config = dict(
    arch='transformer',
    model='sound classifier',
    dataset='acted Russian speech (Dusha)',
    train_examples=26041,
    n_mels=80,
    hop_length=160,
    input='log_mel',
    spec_augment=True,
    win_length=512,
    targets=['emotion'],
    num_classes=4,
    norm='rmsnorm',
    norm_position='pre',
    activation='quick_gelu',
    mlp_ratio=6,
    head_dim=32,
    fused_qkv=True,
    bias='all',
    qk_norm=False,
    parallel_block=False,
    inner_norm=False,
    subsampling=4,
    layers=12,
    width=384,
    positions='rope',
    pooling='class_token',
    mixing='cutmix',
    loss='binary_cross_entropy',
    init='orthogonal',
    residual_init='zero_last',
    optimizer='soap',
    beta2=0.95,
    lr=0.0021,
    beta1=0.95,
    shampoo_beta=0.95,
    eps=1e-08,
    precondition_frequency=10,
    max_precond_dim=1536,
    one_sided=False,
    adamw_lr_other_params=0.0029,
    steps=13400,
    batch_size=64,
    epochs=32.9,
    lr_schedule='cosine_restarts',
    final_lr_fraction=0.05,
    warmup_steps=2680,
    weight_decay=0.06,
    adamw_weight_decay_other_params=0.05,
)
Rows from block 3 of a small sound classifier, named by matrix and row number. Rows with one number belong to one neuron. Each number is 128 + 24 x the weight over its row's rms, rounded and kept within 0 to 255. All counts start at 0. After the name is the row's rms in percent of the matrix's.
Before each neuron's rows are labels from the 100 clips, of 14976, where the neuron reaches its highest value: "top examples" is what is common among them. Only what is clearly more common there than usual is listed. The data: acted Russian speech (Dusha).
# fc1: MLP up (model.blocks.3.mlp.fc1.weight, 2304x384), inputs 231-307
# fc2: MLP down (model.blocks.3.mlp.fc2.weight, 384x2304, transposed), outputs 231-307

top examples: emotion: neutral
fc1.149 129 [126 138  82 128 155 139 161 153 144 125 133 152 177 124 168 173 122 119 164 102 118  74 172 144 150 134 143 117 191 165 100 117 130 127 160 111  98 148 163 129 146 125  69 140 130 150 135 148 149 146 146  76 129 115 124  85 134 131 134 132 147 127  96 129 118 137 159 100  89 134  99 115 183 125 125 129 126]
fc2.149 106 [ 90 111 147 185 128 128 138  91 159 149 147 170 136 123 147 104 149 126 102 121 125 151 121 153 119 135 137 139  80 138  95 117 168 133 117 127 146 152 114 103 142 134 129 132 135  78 106 120 119  99 132 127  92 109 142 140 141 111 146 128 167 121 163 133 158 162 110 161 110 133 150 118 157 137 159 121 111]

top examples: emotion: neutral
fc1.213 115 [144 118 119 121 154  93 135 104 131  77 183 130 148 113 122 108 130 129 123 134  90 107 124 165 127  81 160 104 164  97  67 147 147 149  86 133 169 126 110 137 164 153 125 138 148  65 146 113 159 139 124 128 144 117 112 108 115 116 120  76 160 142 155 116 101 113 154 120 148 123 131 110 180 108 153 144 119]
fc2.213 100 [134 145 134  98 142 141 120 130 104 165 145 127 132 110 129 164 127 153 117 135 117 156 117 151 124 155 116 145 104 142 141  99 145 150 144 153 121 124 123 110 176 117 150 131  94 149 114 122 101 168 136 171 129 137 111 109 120 180 112 135 121  97 157 128 166 124  65 121 152 168 168  96 148 106  95 126 112]

top examples: emotion: sad
fc1.206 105 [ 99 124 155  87 124 168 138 120 138 146 147 120 147 147 129 100 142 157 153 165 103 145 109 149  94 116 106 140 141  89 112 168 118 116 128 137 121 136 154 130  65 158  88 136 130 122 166 167 120 119 136 106 159 144 148 123 140 122 143 126 103 145 111 133 137 125 129  88 137 112 111 163 106 159 162 147 120]
fc2.206 123 [126 108 143 117 148 145 146 120 148 134 160 103 123 158 134 129  90 107  89 122 134 104 164 138 153 108 166 149 119 122 128 135 130 161 126 151 133 154  94 142  49 108  91  73 147 142  86 112 125 127 131 121 156 135  98 130 102 139 115 112 126 137 134  88 105 142  96 148 123 183 164 126 125 107 127 160 177]

top examples: emotion: positive
fc1.112 121 [128 127 150 144 118  99 158 111 126 109 130 144 142 142 138 100 122 132 132 151 126 153 115 129 124 108 124 186 128 153 140  95 142 111 130 138 119 104 164 133 148 144 142 175 154 147 121 121 117 136 151 151 121 120 148 123 161 121  99 115 103  65  92 105 100 150  77 144  95 127 114 140 137 102  88 140 105]
fc2.112 126 [105 101 126 117 139 108 146 130 145 109 139 105 138 131 157 144 102 120 111 139 138 168 142 115 102 128 105 122 137 142 139 151 130 106  81 133 113 126 144 108 145 175 128 133 166 133 114  88 120 141 130  86 144 140  78 140 117 146 132 114 136  99  94 100 188 118 139  81 128   0 133 119 117  98 112 113 149]

top examples: emotion: positive
fc1.246 116 [115 124 122 130 106 133 119 133 108 102 117 135 118  98  95 109 131 119 103 155 146 116 109 125 149 107 116 118 131 149 100 137 111 127 123 164 118  82 109 143 180 147 101 119 142  83 121 117 125 138 137 170 107  99 116 104 133 138 147  73 118 143 130 152 168 120 139 112 139 101 118 140 134 103 156 120 175]
fc2.246 157 [149 129 155 119 137 138 139 129 124  92 133 119 126 122 124 135 100 115 118 131 125 129 153 115 134 143 132 161 114 117 147 147 139 167 140 138 132 140  96 139 114 151 134 117 151 105 132 118 138 131 139 121 130 125 142 124 118 145 117 150 114 159 167 127 172 100 124 141 137 115 161 151 140 142 117 162 107]

top examples: emotion: positive
fc1.237 075 [ 84 148 135 141 133 132 118 159 142 112 121 136 168 134 124  84 154 114 130 124 152 131 132 122 140 132 125 122 123 155 133 115 138 101 122 120  77 110 112 123 132 104  94 131 173 132 113 143 153 158 146 144 142 130  93 102 184 126  98 150 128 158 117  76 127 100 137 130 115 121 133 125 109 152 132  86 116]
fc2.237 101 [118 128 130 133 135 100 141  97 139 107 145 165 134 139 139  96 125 170 122 141 122  94 122 130 130 124 129 147 106  89 128 128 131 121 113 128 161 126 107 161 131 132 133 145  86 124 144 128 147 118 122 124 130 136 117 130 147 147  93 114 115 106 103 113  90 125  98 119 144 255 115 125 138 112 122 147 112]

top examples: emotion: positive; emotion: angry
fc1.297 105 [129 121 101 125 112 119 139  91 108 115  52  87 140 139 145 164 140  92 143  91 160 180  84 147 172 105 131 165 126 152 113 110  92  67  90 117 108 124 105 141 155 152 139 135 110 133 127 126 126 147 156 130 127 128 132  83 151 133 115 116  91 137  99 118 141 161 155 160 153 118 144  99 148 124 128 117 154]
fc2.297 093 [107 122 148 114 143  94 111 116  86 130 122 147 126 147 131 110 120 133 131 109 108  84 109 138 112 153 142 113 115 156 156 139 151 116 159 153 113 117 161 137 142 109 141  99 108 152 113  89 115 136 121 145 102 155 102 118 114 103 114  90 113 105 126 119 136 115 119  96 162   0 135 131 116 111 123 111 168]

top examples: emotion: sad
fc1.607 121 [171  99 100 121  94 111 167 136 144 163 137 150 153 147 121 151 146 167 155  86 133  85  75 103 127 100 122 145 134 156 115 148  61 126 112 105 130 137 150 118 172 157 128 129 123 105 194 156 113  98 117  83 177 122 101 137 100 119 131  97 120 118 123 154 162 111  85 143 120 124 151 103  98 151 138 136 127]
fc2.607 105 [103 129 173 119 155 133 100 119  98 140 150 124 123 135 158 109 108  87  78 150 112 116 157 122 120 148 132 125 164 136 121 113 143 125 124 127 116 132 173 107 186  96 132 109 122 165 135 148  88 113 161 136 105 105 108  97 114 105 143 135 133 119 128 129 129 106 177 108 176  14 162 145  93 113 140 103 113]

top examples: emotion: positive
fc1.652 097 [150 155 102 163 154 130 114 124  82 118 117 101 132  98 140 153 157 119 114 159 109 126 124 137  90 133 132 183 137 141  86 149 113 125 154 139 121 120 143 119 121 161 104 160 141 120 105 122 161 110 133 150 148 123 135 109 134 103 110 138 125 102 144 111 159 111 131 122  97 105 128 129 125 161 115 134 133]
fc2.652 112 [161 142 131 101 157  99 159  84 142 178 176 154 137 151 117 115  98 110 134 114 158  98 122 143 153 154 125 116  97 120 125  92 161 133  77 131 160 127 105 114 146 114  98 144  89 138 141 129 150 129 115 116 109 151 152 114 102 150 150 127 151 165 120 144 118 143  96 152 175 255 122 120 161 144 123 118 107]

top examples: emotion: sad
fc1.152 118 [149 119 111 144 120 151 154 145 149 137 142  97 121 109 143 125 135 149 111 117 107 156  94 156 165  85  89 132 151 147  79 121 122 140 128 115 113 163 104 156 140 127  91 155 170 115 115  96 162 149 144 115 127 173 124 123 156 108 164 101 160 137 123 125 119 115 152 124 138 131 104 133 104 129 136 114 134]
fc2.152 101 [157 125 130 146 111 111 109 137  80 175  92 130 154  84 112 136  72 158 162 129 145 113 119  92  90 180  88 176  87 149 143 114 148 139 126 126 107 146 136 110 154 142 159 106 117 120 136 110  92 114 119 112 118 128 130 115 122 173 113 145 120 145 142  80 176 147 143 116 129 115 133  94 160 103  64 112 137]

top examples: emotion: neutral
fc1.51 096 [100 121 154  85 129 163 105 132 111 140 160 138 139 164 163  57 133 139  88 187  90 171 163 119 126 131 128 105 127 138 137 184 124 108 123 130 126 145 110  88  88 147 106 132 122 133  74 143 112  84 119  72 173 140 134  98 154  99  91 145 114 122 136 134 173 130 138 100 121 111 117 152 103 123 159 101 174]
fc2.51 115 [121  87 137 130 113 127 153 131 158  99 150  98 129 125 100  84 126 132 108 148 102 148 121 148 142 121 146 146 134 148 171 146 128 117 153 160 112 139  90 110  70  99 139 113 148 123 112 104 166 137 182 132 144 129 134 154 130 102 118 158 147 115 120 105 103  92 144 138 108  64 138 121 135 139 148 124 136]

top examples: emotion: angry
fc1.277 123 [185 131 148 141 143 105 131 144 136 168 122  87 129 105 163 150 114 144 132 132  98 149 158 103 133 136 127 117 134 115 139  65 110 125 110 115  90 123 122 183 154 127 115 112  89 145 165 134 127  76 109 115 135  99 131 127 126  96 143 105 110 124  94 132 111 133 113 141 110 116 141 127 140 150 147 149  79]
fc2.277 116 [111 132 117 150 136 152 125 156  88 115 117 130 160 141 148 146  82  88 142 110  97 134 121 170 127 137 134 123 139 130 147 112 110 139 120 123 108 143 175 123 149 154 143 112 145 120 130 138 101 150 143 138  91 128  99 140 145 100 141 137 140 137 106 125 152 124 158 109 143  17 112 140 127  96 126 164 138]

top examples: emotion: angry
fc1.611 108 [106 137 149 141 152 119 160  97 147 115 135 108 134 185 108 149  64 173 134 123 176 150 143 116 114 118 152 126 140 144 127 102 102 119 179 183  96 132  70 121 151 120 146 163 126  94 136  95 150 142 116 113 128  88 134 134 155 153  99 141 170 119 124 131 116 106 142 161 126 141 117 116 152 114 132 173 126]
fc2.611 099 [115 137 187 139 134 137 127 148 122 120 147 114 111 123 161 155 138 121  95 128 157 114  93 152 141 140 134 133 109 141 129 132 128 115 122 159  98  98 175 119 115 151 142 117 126 168 134 106 107 131 114 152 102 148  95 112 130 111 140  88 126 118 130 131 189 140 122  99 125   0 159 143 105  97 129 123 150]

top examples: emotion: positive
fc1.122 126 [130 131 136 130 118 154 124 135 107 144 119 104 135 127 127  94 138 145 139 113 108 100 127 116 103 136 172 109 112 118 116 138 119 152 138 136 150 130 145 150 123 157 143 132 151 111 173 145 156 126 111 147 168 159 173 166 151 121 139  82 127 176 113 144 171 144 121 159 145 150 137 141  99 101 112  89 170]
fc2.122 113 [117  96 118  89 161 121 133  96 140 134 156 103 131 146 139 135 120 127 128 119 119  84 142 155 130 148 145 137 145 156 151  88 125  91 116 139 149 147 125 146 144 125  82 100 118 123 131 100 143 115 201 148 139 129 117 106 107 100 121 105  76 105 149 115 170 124 108 129 147  18 161 130 121 139 111 118 107]

top examples: emotion: neutral
fc1.709 113 [151 131 136 139  96 165 145 124 158  94 127 112 172 130  77 134 160 107 132 108 128  94 146 150 107 108 137 106 153 134  94 141 148 135 127 147 106 141 104 147 124 130 149 164 115 106 153 133 122  72 131 155 102 126 141 118 163 111 112 130 114 135 122 120 111 124 108 108 135 150 122 132 129  86 112 140  77]
fc2.709 125 [139 161 146 125 116  95 119 124 117 145 130 114 112 128 105 121  75 121 111 121 127 127  87 131 100 124 135 116 132 106 117 111 119 141 128 151 143  79 121 112 141 135 113 140 106  90 123 131 136 144 122  93 133 145 115 120 101 170 134 123 117 135 166 118 116 153  86 106 111 219 138 102 116 164 120 156 129]

top examples: emotion: positive
fc1.699 109 [113 149 135  99 121 133 128 101 156 118 160 136 146 150 122 135 124 132 129 110  92 166 129  80 105 101 111 123 116 145  78 100 109 120 153 109 149 134 161 166 134 137 181 182 140 118 122 112 143 125 135 143 137 120 147 129 141 133 119 105  95 117 116 118 121  68 118 129  93 120 108 143  98  76 118 117 124]
fc2.699 116 [136 103 110 105 137 124 119 133 106 144 119 112 110 130 117 124 146 165 121 148 146  95 104 154 102 135 102 123  97 144 110 125 147 107 138 136 162 140 153  61 148 134 123 108  89 162 125 132  81 149 134 132 141 112  63 118 103 145 161 147 113 107 134 116 146 125 133 145 152   0 144 144 104 101 147 117 124]

top examples: emotion: neutral
fc1.313 108 [126 111 102 127 143 132 105 142 157 130 137 108 160 133 135 115 153 140 121 135  70 177 137 189 112  83  96  95 140 119 119 139 154 131 129 119 123 116  62 111 158 121 137 137 117 110 129 146 157 141 102 104 173  99  87 130 147 107 112 157 118 111 119 102 118 105 163 108 154 139 125 116 103 186 171 105 108]
fc2.313 101 [115 144 158  82 128 118 154 115  99 125 145 157 154 118 117 136  68 147 139 148 126 162 149 122 134 140 132 127 121 151 114 144 124 122 114 138  82 114 111 101 111 127 107 129 106 148 136 155 157 139 167 136 126 115 112 101 110 141 172 105 156 125 119 108 108 137  65 142 119 212 164 114 141 114 105 148 135]