Weights of a small sound classifier: 26041 training examples.
Rows from block 5, named by matrix and row number. Rows with one number belong to one neuron. Each number is 500 + 25 x the weight over its row's rms, rounded and kept within 0 to 999. All counts start at 0. Numbers have three digits each. After the name is the row's rms in percent of the matrix's.
# fc1: MLP up (model.blocks.5.mlp.fc1.weight, 2304x384), inputs 192-383
# fc2: MLP down (model.blocks.5.mlp.fc2.weight, 384x2304, transposed), outputs 192-383
fc1.971 119:470470456515488471464470491509473500494486511502549511503505506472520480504547524521513496492542522495486480554478448506504519495474498477440490482534530510492533506519516500528480500469516469472487540464473497474459488554465538551486488473516502518507513430485532478500476538480500502479492470549475519486508516504496526473510490537496504537468531445498488482449504532485475521503507505490477488522480498440512495484514469466478513455471513525479499487501545496524499506517504504536547515521493499487496496485492523524447494511520510462475510478490477499477488482508500537509
fc1.972 098:485517467500471515512504508485504544445454482488504475490489479468504477506472490513508451515505501502490522499522519505499516475481488515479538498500464511487496495501575488496487509495476496450484498529490518520524496543493474522522537511486469460512499492457533538545478468466496586460511466463513516497487476482527462493462505455521509507485524500447511534464549494506522488499556497506475498506478513507496473479524478501491530509486508554468440488520496472479488521560494511500521476509498523527514460508525536564470473551507500500457482523482472480495485492484493532530
fc1.973 097:498495515476506508507504487520531484510479464502515482530480460566513495493508486479523498479499488500480473497469540555492532504541539547521502502495508482524479512465428520482468507509502497509504509491493514513496493485493490478485470494486449494465488519503496530517490501521550494492515471484520499482509493505452496514483483488503467485491510487485478515451452503495510445559461492532493520482503481460527515485493491517504503485507497476484536505438530515519475486482471482467550505489475496451482486488470508455514515518498457484529495534489536519542539502496501524480
fc1.974 096:507488485502492491513496518511538504491496465509516461495505529513509473505460449503467479508493448509470496523505513495536493474515465502484478510484573539459504514509473540537513500515534458495508485480487452456524479547459511528442474479469507509516492519546502484496495501486498413507506493448504541476530490503512491524543496464460491488488512501511503478473494480512469534475520483504536487543468514515519448531473503499495529440482505481480559481507520483468504514535524522506494520506525518489532446481474424471466506528498487481452501487482467481481481508472478510557
fc1.975 102:533493495527507506504503491479508477490445504492433474521485518504511498500494521532530458543511438496534518500513512480521512533517478480515480491520526551520513530483494471504498488507495525477446475532506486554520527470446463505511473459492517458524494489488470479499527512475502506508506515511528526500518480458498523542500512529516503482503526488422423473476510534478514512517492502468523494505492534543501477496469534514514534549557489459488466482475509459503465496478519520473484506489495538504500438486490548503465528448514501523544513493485481471498514499502527487505
fc1.976 091:514476465485554464501494462461504492525469473495447460504495475466497471457478467498558492515526539523521489500479477539500496486492511485481527464492489493526502505482528497489482458513524472456524481493481498499530484520484516528473496492490495509504493549502499492477493478494522465528497543501504500469541487529494496493483514493520481506469519528507478483482488499505498486505512492503515459490494489498510531454476496508489464508474510494473487499446494531564498469509505476512523524515499498464461512516452528479521508504500491454493498531514510555461470516495535546500
fc1.977 101:524499501526549493482515448498523478576500524523458537477531516493510529496483479484525518521474482515514527487462497506487494483503496502524507476512476508480468504481504501515462501467482495499514509472537457526502515485499441514531523476543523462525486536508495485450486478468523483516469496458496507441518522493481464487507509494510547443508520503469482536511517512512459501515488541481491437496466509509496530509480503505482523499470505520498541475509516520470519543551512462498554529518509492478538497510498477485525477515499498494503542518512483532511519528489506448528
fc1.978 092:529467502500534448550487472466528504492480506462522422505450503464475480497447467484541549481502476470527514476487527492500469476463489574451480491424511553469511486500541489494492479541515510435487481515453463512529470510514532517464493477487465536480504517480487483495484523490496494519522561475515497457517461493481511516509490495481459505480518516493511511493524524568513535509497510464479497540457512519492458520474483521502488497489511476468477518457527508478471507497492488518525531497506474502444498467488478470503502500556476502503511556511549505514495491525533515534
fc1.979 115:497484505514479508553538491520505493500462519537541501475536524482494488463479511485564491457531493480479482507532536523507502502512532515482501466531473478504471504521498493481489490481519521478478525486473503523534495476491476509525526520478517466509536466492491523476486472492502508489459442492532491512489475480529498505487505506481529501521489535511512547481482498490460444428494491523514515494490522576474471470526502473523507475496519508515504469526496454492534531556480501471523484478450556483475537480511502518503448486488496483496514525487478458507513499526491503499
fc1.980 110:489513506461503546512507525476545509471536458514547519543519522525463523484484531499523497509490501464486525492483493504515505513503466510484504532456481494538540493495580488459468518555494502447475474523514484577517497526507495527490510463530486466512552541495468513530531515527482478527497449497537450529516521509517510498478499508482504495492473509521504492500513493483482503537473525492517515517487479488531510488498490520498516500493528520473474482540501462498487472462506543486493485463518511486455521463527504512471526495482510491519490483442495515477466486506510489495
fc1.981 102:525522481500539502475509511501528497525486497506479498489511494492489505524516494469517479527456458474535517463497534463461516536518461517518504489513481519482473528525463513495500504537477471535487474512507503542530481527526444514533480476511453478532495516566443475482532528471555499515511487508573527462485494525455484534484475547497518480515499527460498487487493516510530511495507498516516450480509537489480536471518528521480501528504493475529532474485473503469528498514553500477522510474486525472511463525487597463526486521562513550532476497508469517532528505532522476500
fc1.982 089:545502522493453520505512515499509492542466482498451471470491490491505521513482526519493469528511502498541500544506531515555472508520470491488487462483474547502443521472501512506493514493503536494458467511508502483520503509489495544428460461478501444527483509477525512516518495497536546528514490511472521502484511494453482481504474533476466496508506512456487526491494495478507494484507517527529468479496493499531508508459583487478491495491485519479493521505489493455492512511550473420507495460493499535478482483489524505450517488495519489503510506526494498468487483469545505495
fc1.983 097:514443487517479516477470483478555519450437508505463490514491490519519519483500525450503488485496497511470505523472515488508496513485466474506496512482503515511505521483535504529467461534518477461514478461470514510519507542449494497505482477476505492472513523454484500505498501529540472526509474413495506505493476496444489525490508533508490541499538511502469489506457473531481478530496493453495491491525489493449497465487498523456498506517501471512501526504515469493514486496525536529499485533541454456466515461477505461532527516543487476533547488533489518470445494491483491526
fc1.984 099:551476488462460493488491463504498457485513499485510521479482510539526497554493521492497502520509483463494505534489503511505511496479532492531486492515489549533478468537491524494479478465493475475472483478510511474492522486459504511520506475507492499505482523530480500493437526496537462490466462473484491511561549517466459546504462483507505545502505516491506517467508527510482481514509471499503547509537521512497522484532543473469559473485532491517462507502486543467488520545494517509524522518480502498519477483540496464439527512513508452512484477570481504468513507476535491484
fc1.985 098:527463469462486473518494513505540520463565530500498471522476473506529486544458506515504471507472507479517509476496491520520514517530494519476496477473501536511472531455590511482562502478452485495474495484524499503516491516504472476483535489445460490475525525483552482509527493498492537484519495503470516490496526466497483510500513495463478552471497530481545527503501477513467515522499533491514456489476460514517459490498482520529525478484504498550505536459476509498486524465520491533496513500469472474505504503481487516457488465569491509464472510473470458472493459502506465492
fc1.986 100:476448523497497512515491450481501521542490494483467524505481451529494475453498439514536497531521501495515504482526493504524500483491509495474481526489508523497512506497489490494458457476500502487496481485471480503544497521512473505527496471493476522479528537474493527511468551545515561491465489520549506487517500517545494524516520479486496496465556514498468480515525502510469497487491512530500463555503540497519514502472496508529492518478461490500503499497496501513461460500467517489547526507471491443442490497491520474489518501502476497494533521469539514528499508525518455504
fc1.987 114:534482528483495500533487478499528429500510497479505510482494480490555515552548480491526492511576556500471487463492494456483505500516542497505531515506494491515484494494526456519480497458558487510528521490526520513420470474528505573456519456502530489525508495513530433485521537529521486458487498513505537510507520519466459479520493480531471515500517507499493469494500481472472529520501523525496460516530494508499492526522477504461485491520484485499528490518532539503489524495498452474526492475482524522505509521485515498532512530485517484478484539495473487511528491475474516502
fc2.971 099:515484512502457477515502516492518498473461471510475493500493493517517544471446539486482505508470502507492516527514494493497535478498522504516511504500449542499483489524472502485489504521499504514523481469520517537519511458532447496505507502452505459458518460522513494510495471518505505526530549517503525502526510488504475525354559478494462490528486463554468500527554471502502490485451487488563456443515482506518490515462463495506506493520487513518488505510489513495523510508468494468457454514492493518519533485528489493505489497489545488514480476526523503548540529501473488496
fc2.972 103:517440500492533489490520465488469493538478482481558500531465526490462476502534522507457501511486489522490511497459472531485517537505490529509486509478507503483473503502506518510491456505516493529517485458503503509489492497524530489513496510483478499500475513491511486465503550493523479535486513497480485496520529512507532522541514512491486484494464461510472463492481511548494515493482476503537505486500481473494503514465482496479545544492508495471558525498498502499479488473502468500472475490525482458485478485494448496500517533478495487546491454500538546534472491494501506518
fc2.973 091:490510513511480484480492473508491527503510536482515501476462489466500517499506482499490479500519505520511517520517462508502534510490494491517474506509493487488493477525523508492487471510498491548515484509536495512513524509475486516529499497451530518501491484508492491495493520513485504517534508519465487476520492512533476494202514533481510497503520479477491516499515505526509493512537475515497496521522508501509480504517486504545501468471492507487468510474511504493508518529483487475498500501513508485503528524485458514495519486522517535526490511476471500504494492466489516519
fc2.974 088:479540500504502494500476461532530492510537533493508507512508451476537525478549476495471495509479510480521484523526492492449532514498519484464518509540462467518508502538487488483515496481470510486464486507489504526492521473517448496561473553547497549504473465478468484470490524475483527494502490479491418497525483520513488488515509514519553527511503455511467521513501488507537568506475512487455478525516447514486487486514494515470480575496555523538477510498516541501514490519488479522534514486473507512494474457501515527489520519494476529495500520480515490516479482478501487442
fc2.975 101:498476487492482478506504487508507514502504494503499494511468495512485509469504492525504508499507517530510516499504506495492532491471510470516464503498493505476497503527491512465502475514515486541515494512508506508506513482501471482528488523499523483494499525495513510479480503503503518514513530529481512482537528501533479499117533503489499493493506476494469498512507496513488505508510510493510495520505524498529526518519502515507518487502495504508486525497485493503528503503505512480517483506493511497486492515521465490489511507514523521509498513494503485518489504487487510492
fc2.976 090:476522514495493536502497510503489524485518490460557515501488515480521499508501469485428521510496452486495491493525502515486515459500473498508501543492496480492504503539508494504501505489493487539497492488523499503497550470492442496496524523466511514492496489500487477472479514460456481468497523519465496502505538484511489553369508536512497511501477443489530550497510487515481537507529486491502477488485523501515501517502482513525494517507510519543479526498498519487556522455496518479485473484495504464510416518529472528498508528504522520513495504500494513513523491470481506495
fc2.977 094:523509464488494494517517489504499535489508508492529503495487497509489522502499482521485493509486494520526529527510515500491547503496506516530489493491511486506484505531483496478507470498480488519496495474506496513520535500492477505518489546521491492496487482490478502494509498517510505548471556482494503480515519502525496485176532530491485493489517477487506517511536491496484510490513474494514483529507511523497518505498553526523505523498515523508487512496507488549484498497488482495503478523519512505509481496544462491486484526509526510522505498488519497518498492490495501508
fc2.978 087:498512497512504508492506489513464520515491497492544512498491509478508504477474466512443496468476509482504495516535502515500520492500500449521489560512494449517489505534530516520530467494477478556529519453524472510497536496491457508539488556520546507529511494522509457498508482475455510474490501509483500515506512513536520530381492538497513516494499476519487530516497471503471526469519485498504484521515560504519521503509460562506514521500537489535498509469456527511525494492527498509477476516504498490530452537502473510482517490515482531512487492495481493490512477497460544499
fc2.979 112:493451485495506507464474484487450520526494497467471504517492510517499493500513512491472515448501458516515537493488511488490509534483477481504471513488499501488475480533549540454502463511513465522508486475493522473515488514507496518504507455488537494521475512524495450461476562509541509506498517510460450508534510498497486538425522513480493481473491433485493428482478525500503518526537469513532514520517462452503509517468457467502475521521458482479507527457469509529485508442526464505457472506484475475518486536474495470490509492507506525490476450473537494510513529543483483485
fc2.980 101:469469458533519471507488486566517544510483548480519523512541509493491527438530476503530522498471485534547528516565504525502477478504486465527494504530500507453468509556502522517545480484487471559492527460517506520459518457525492503547506501498554470489448475496539470494461518482488508503493553479458512483501539542520496505415517522526505490480483479453523479480484541501447493486512467496462529510507544507469496471511496517515507537522547493530499497505452516493523497476489508489505546534522493504510477510496500494506514467539506522493540493497541527491469470482480526512
fc2.981 100:497482482501493459498490498518501511501515502492505491514462485489489504467490508523492485488502506521518525514510488502495516501485488479519471530498494513464486494523484498483499483508495496533508483497513519515513511489497471493500495506483523486484511497500514515489484511505503520510515536526488500487526525505528494486133550498475485514482516466504482495502507492519490520484503499484508481515501527497509519527527527519514499484499504506505480520490485490494520512502490516483514492512508509492517484505519465474485529492520522511494509511505488493522490485478483508503
fc2.982 094:489485478498478473485501484522505514498508502497488481506457484512487506463504489494489514499493525545504503507505516498497522494480487471501463509515500504486502498525497512468506473490517480547517486506521507511521511496505484490527489521492512496486500518522496498483483502497510503527526527507485494494532515499530489505129529509478503496481512463485480498505512499506491497494509502491512492523496519505515522512513493512520512500489493504502498535499496495484549513499498505470520472502497522487492493509513470495490511501518533515499483516476507489513483493493489522488
fc2.983 098:483514524524486466499518519488487499519514490469515497524506487487501495467502455488484510516522518517502537523521499507493553465522496479504490513498503500514465502519525480480505493484481494570524526486521520498503556485490459500511505526493534492513496506521491498464485513459482501461487552541485499477510504497565492491281517489484502526512504458486503514499522494514484552489507490487511509478487530520514515497494479515516476509494515486534485516488511529475492523489477489466503523512512518491534461519496489499460521484496490535533494494459515451477517504490468536520
fc2.984 111:496516527499549424485490495493517520493478469476472469510447520485447537486494486516439511465484539546502477498500527501473568511521487502499500506519505497443460530517502482491521468530465504537508508503532512508505540514470481495485491481517529480489489468519509493528525509485480493513528541493485502496508531487540530494385524474473503462516483411473463515491521517517466544508510500476492495490479517513531478499477450499525479491467511476501524529490533501476503521510497517507491502499495490472492482522467458486519468514505515533500492507461529507503513497509519547483
fc2.985 104:505511489504537509493489485529511522520472510489491503504542535504489513456529500494477513521545499536488488497545513484455493492468530507515501512497470475446524507561472494530512474537548515537505524500476480541472519476493463479493501527547486503504496521512492460505472522452489469499523572501512496458497508498498494505582489510548530473529492454504474523525493517490491487505500499516519497493502521511485512460531515492486544537505569480498474492470469500511503511517474465478489533507548497506487508443509467465536483550499493504555532473519546553437519494567505526490
fc2.986 093:491522514476514525476450522500495498467491519511524449512493557475502527456539554486443525504481501510521526506488468509524509499495475488488526532483474407448473443534483526494490504500469490495488495509505471493515502480462510494511480520530503528489464469502488479480524471477476465508516464487469521500510480487464501510545504483478459507485492467469498498459494467501519529514519468499513463435519486472541491489519478488496509487509492466506538508494493487488523480486543446511478540497456511506511504498486509475532471519489504458508500462512480553496491491505475535470
fc2.987 113:492512497509474479461533533482502523482498463471563497486550523514506512482458531503465500567477496540538476525510550504485548480496476477544520518521485510540500480529483486532506525501463521496459458556486528534536492522494508494514475518503468486494517455533533513544495479530467506516481572503508527474505528505560507502372498493502497508492509493486512508545489503518510508471525502486504506536475505524497488499506481525502489486494491501468518495495501491523465479500536519542518430546538503516545479487567477485499477490501528491554543485520513514535515518501498534496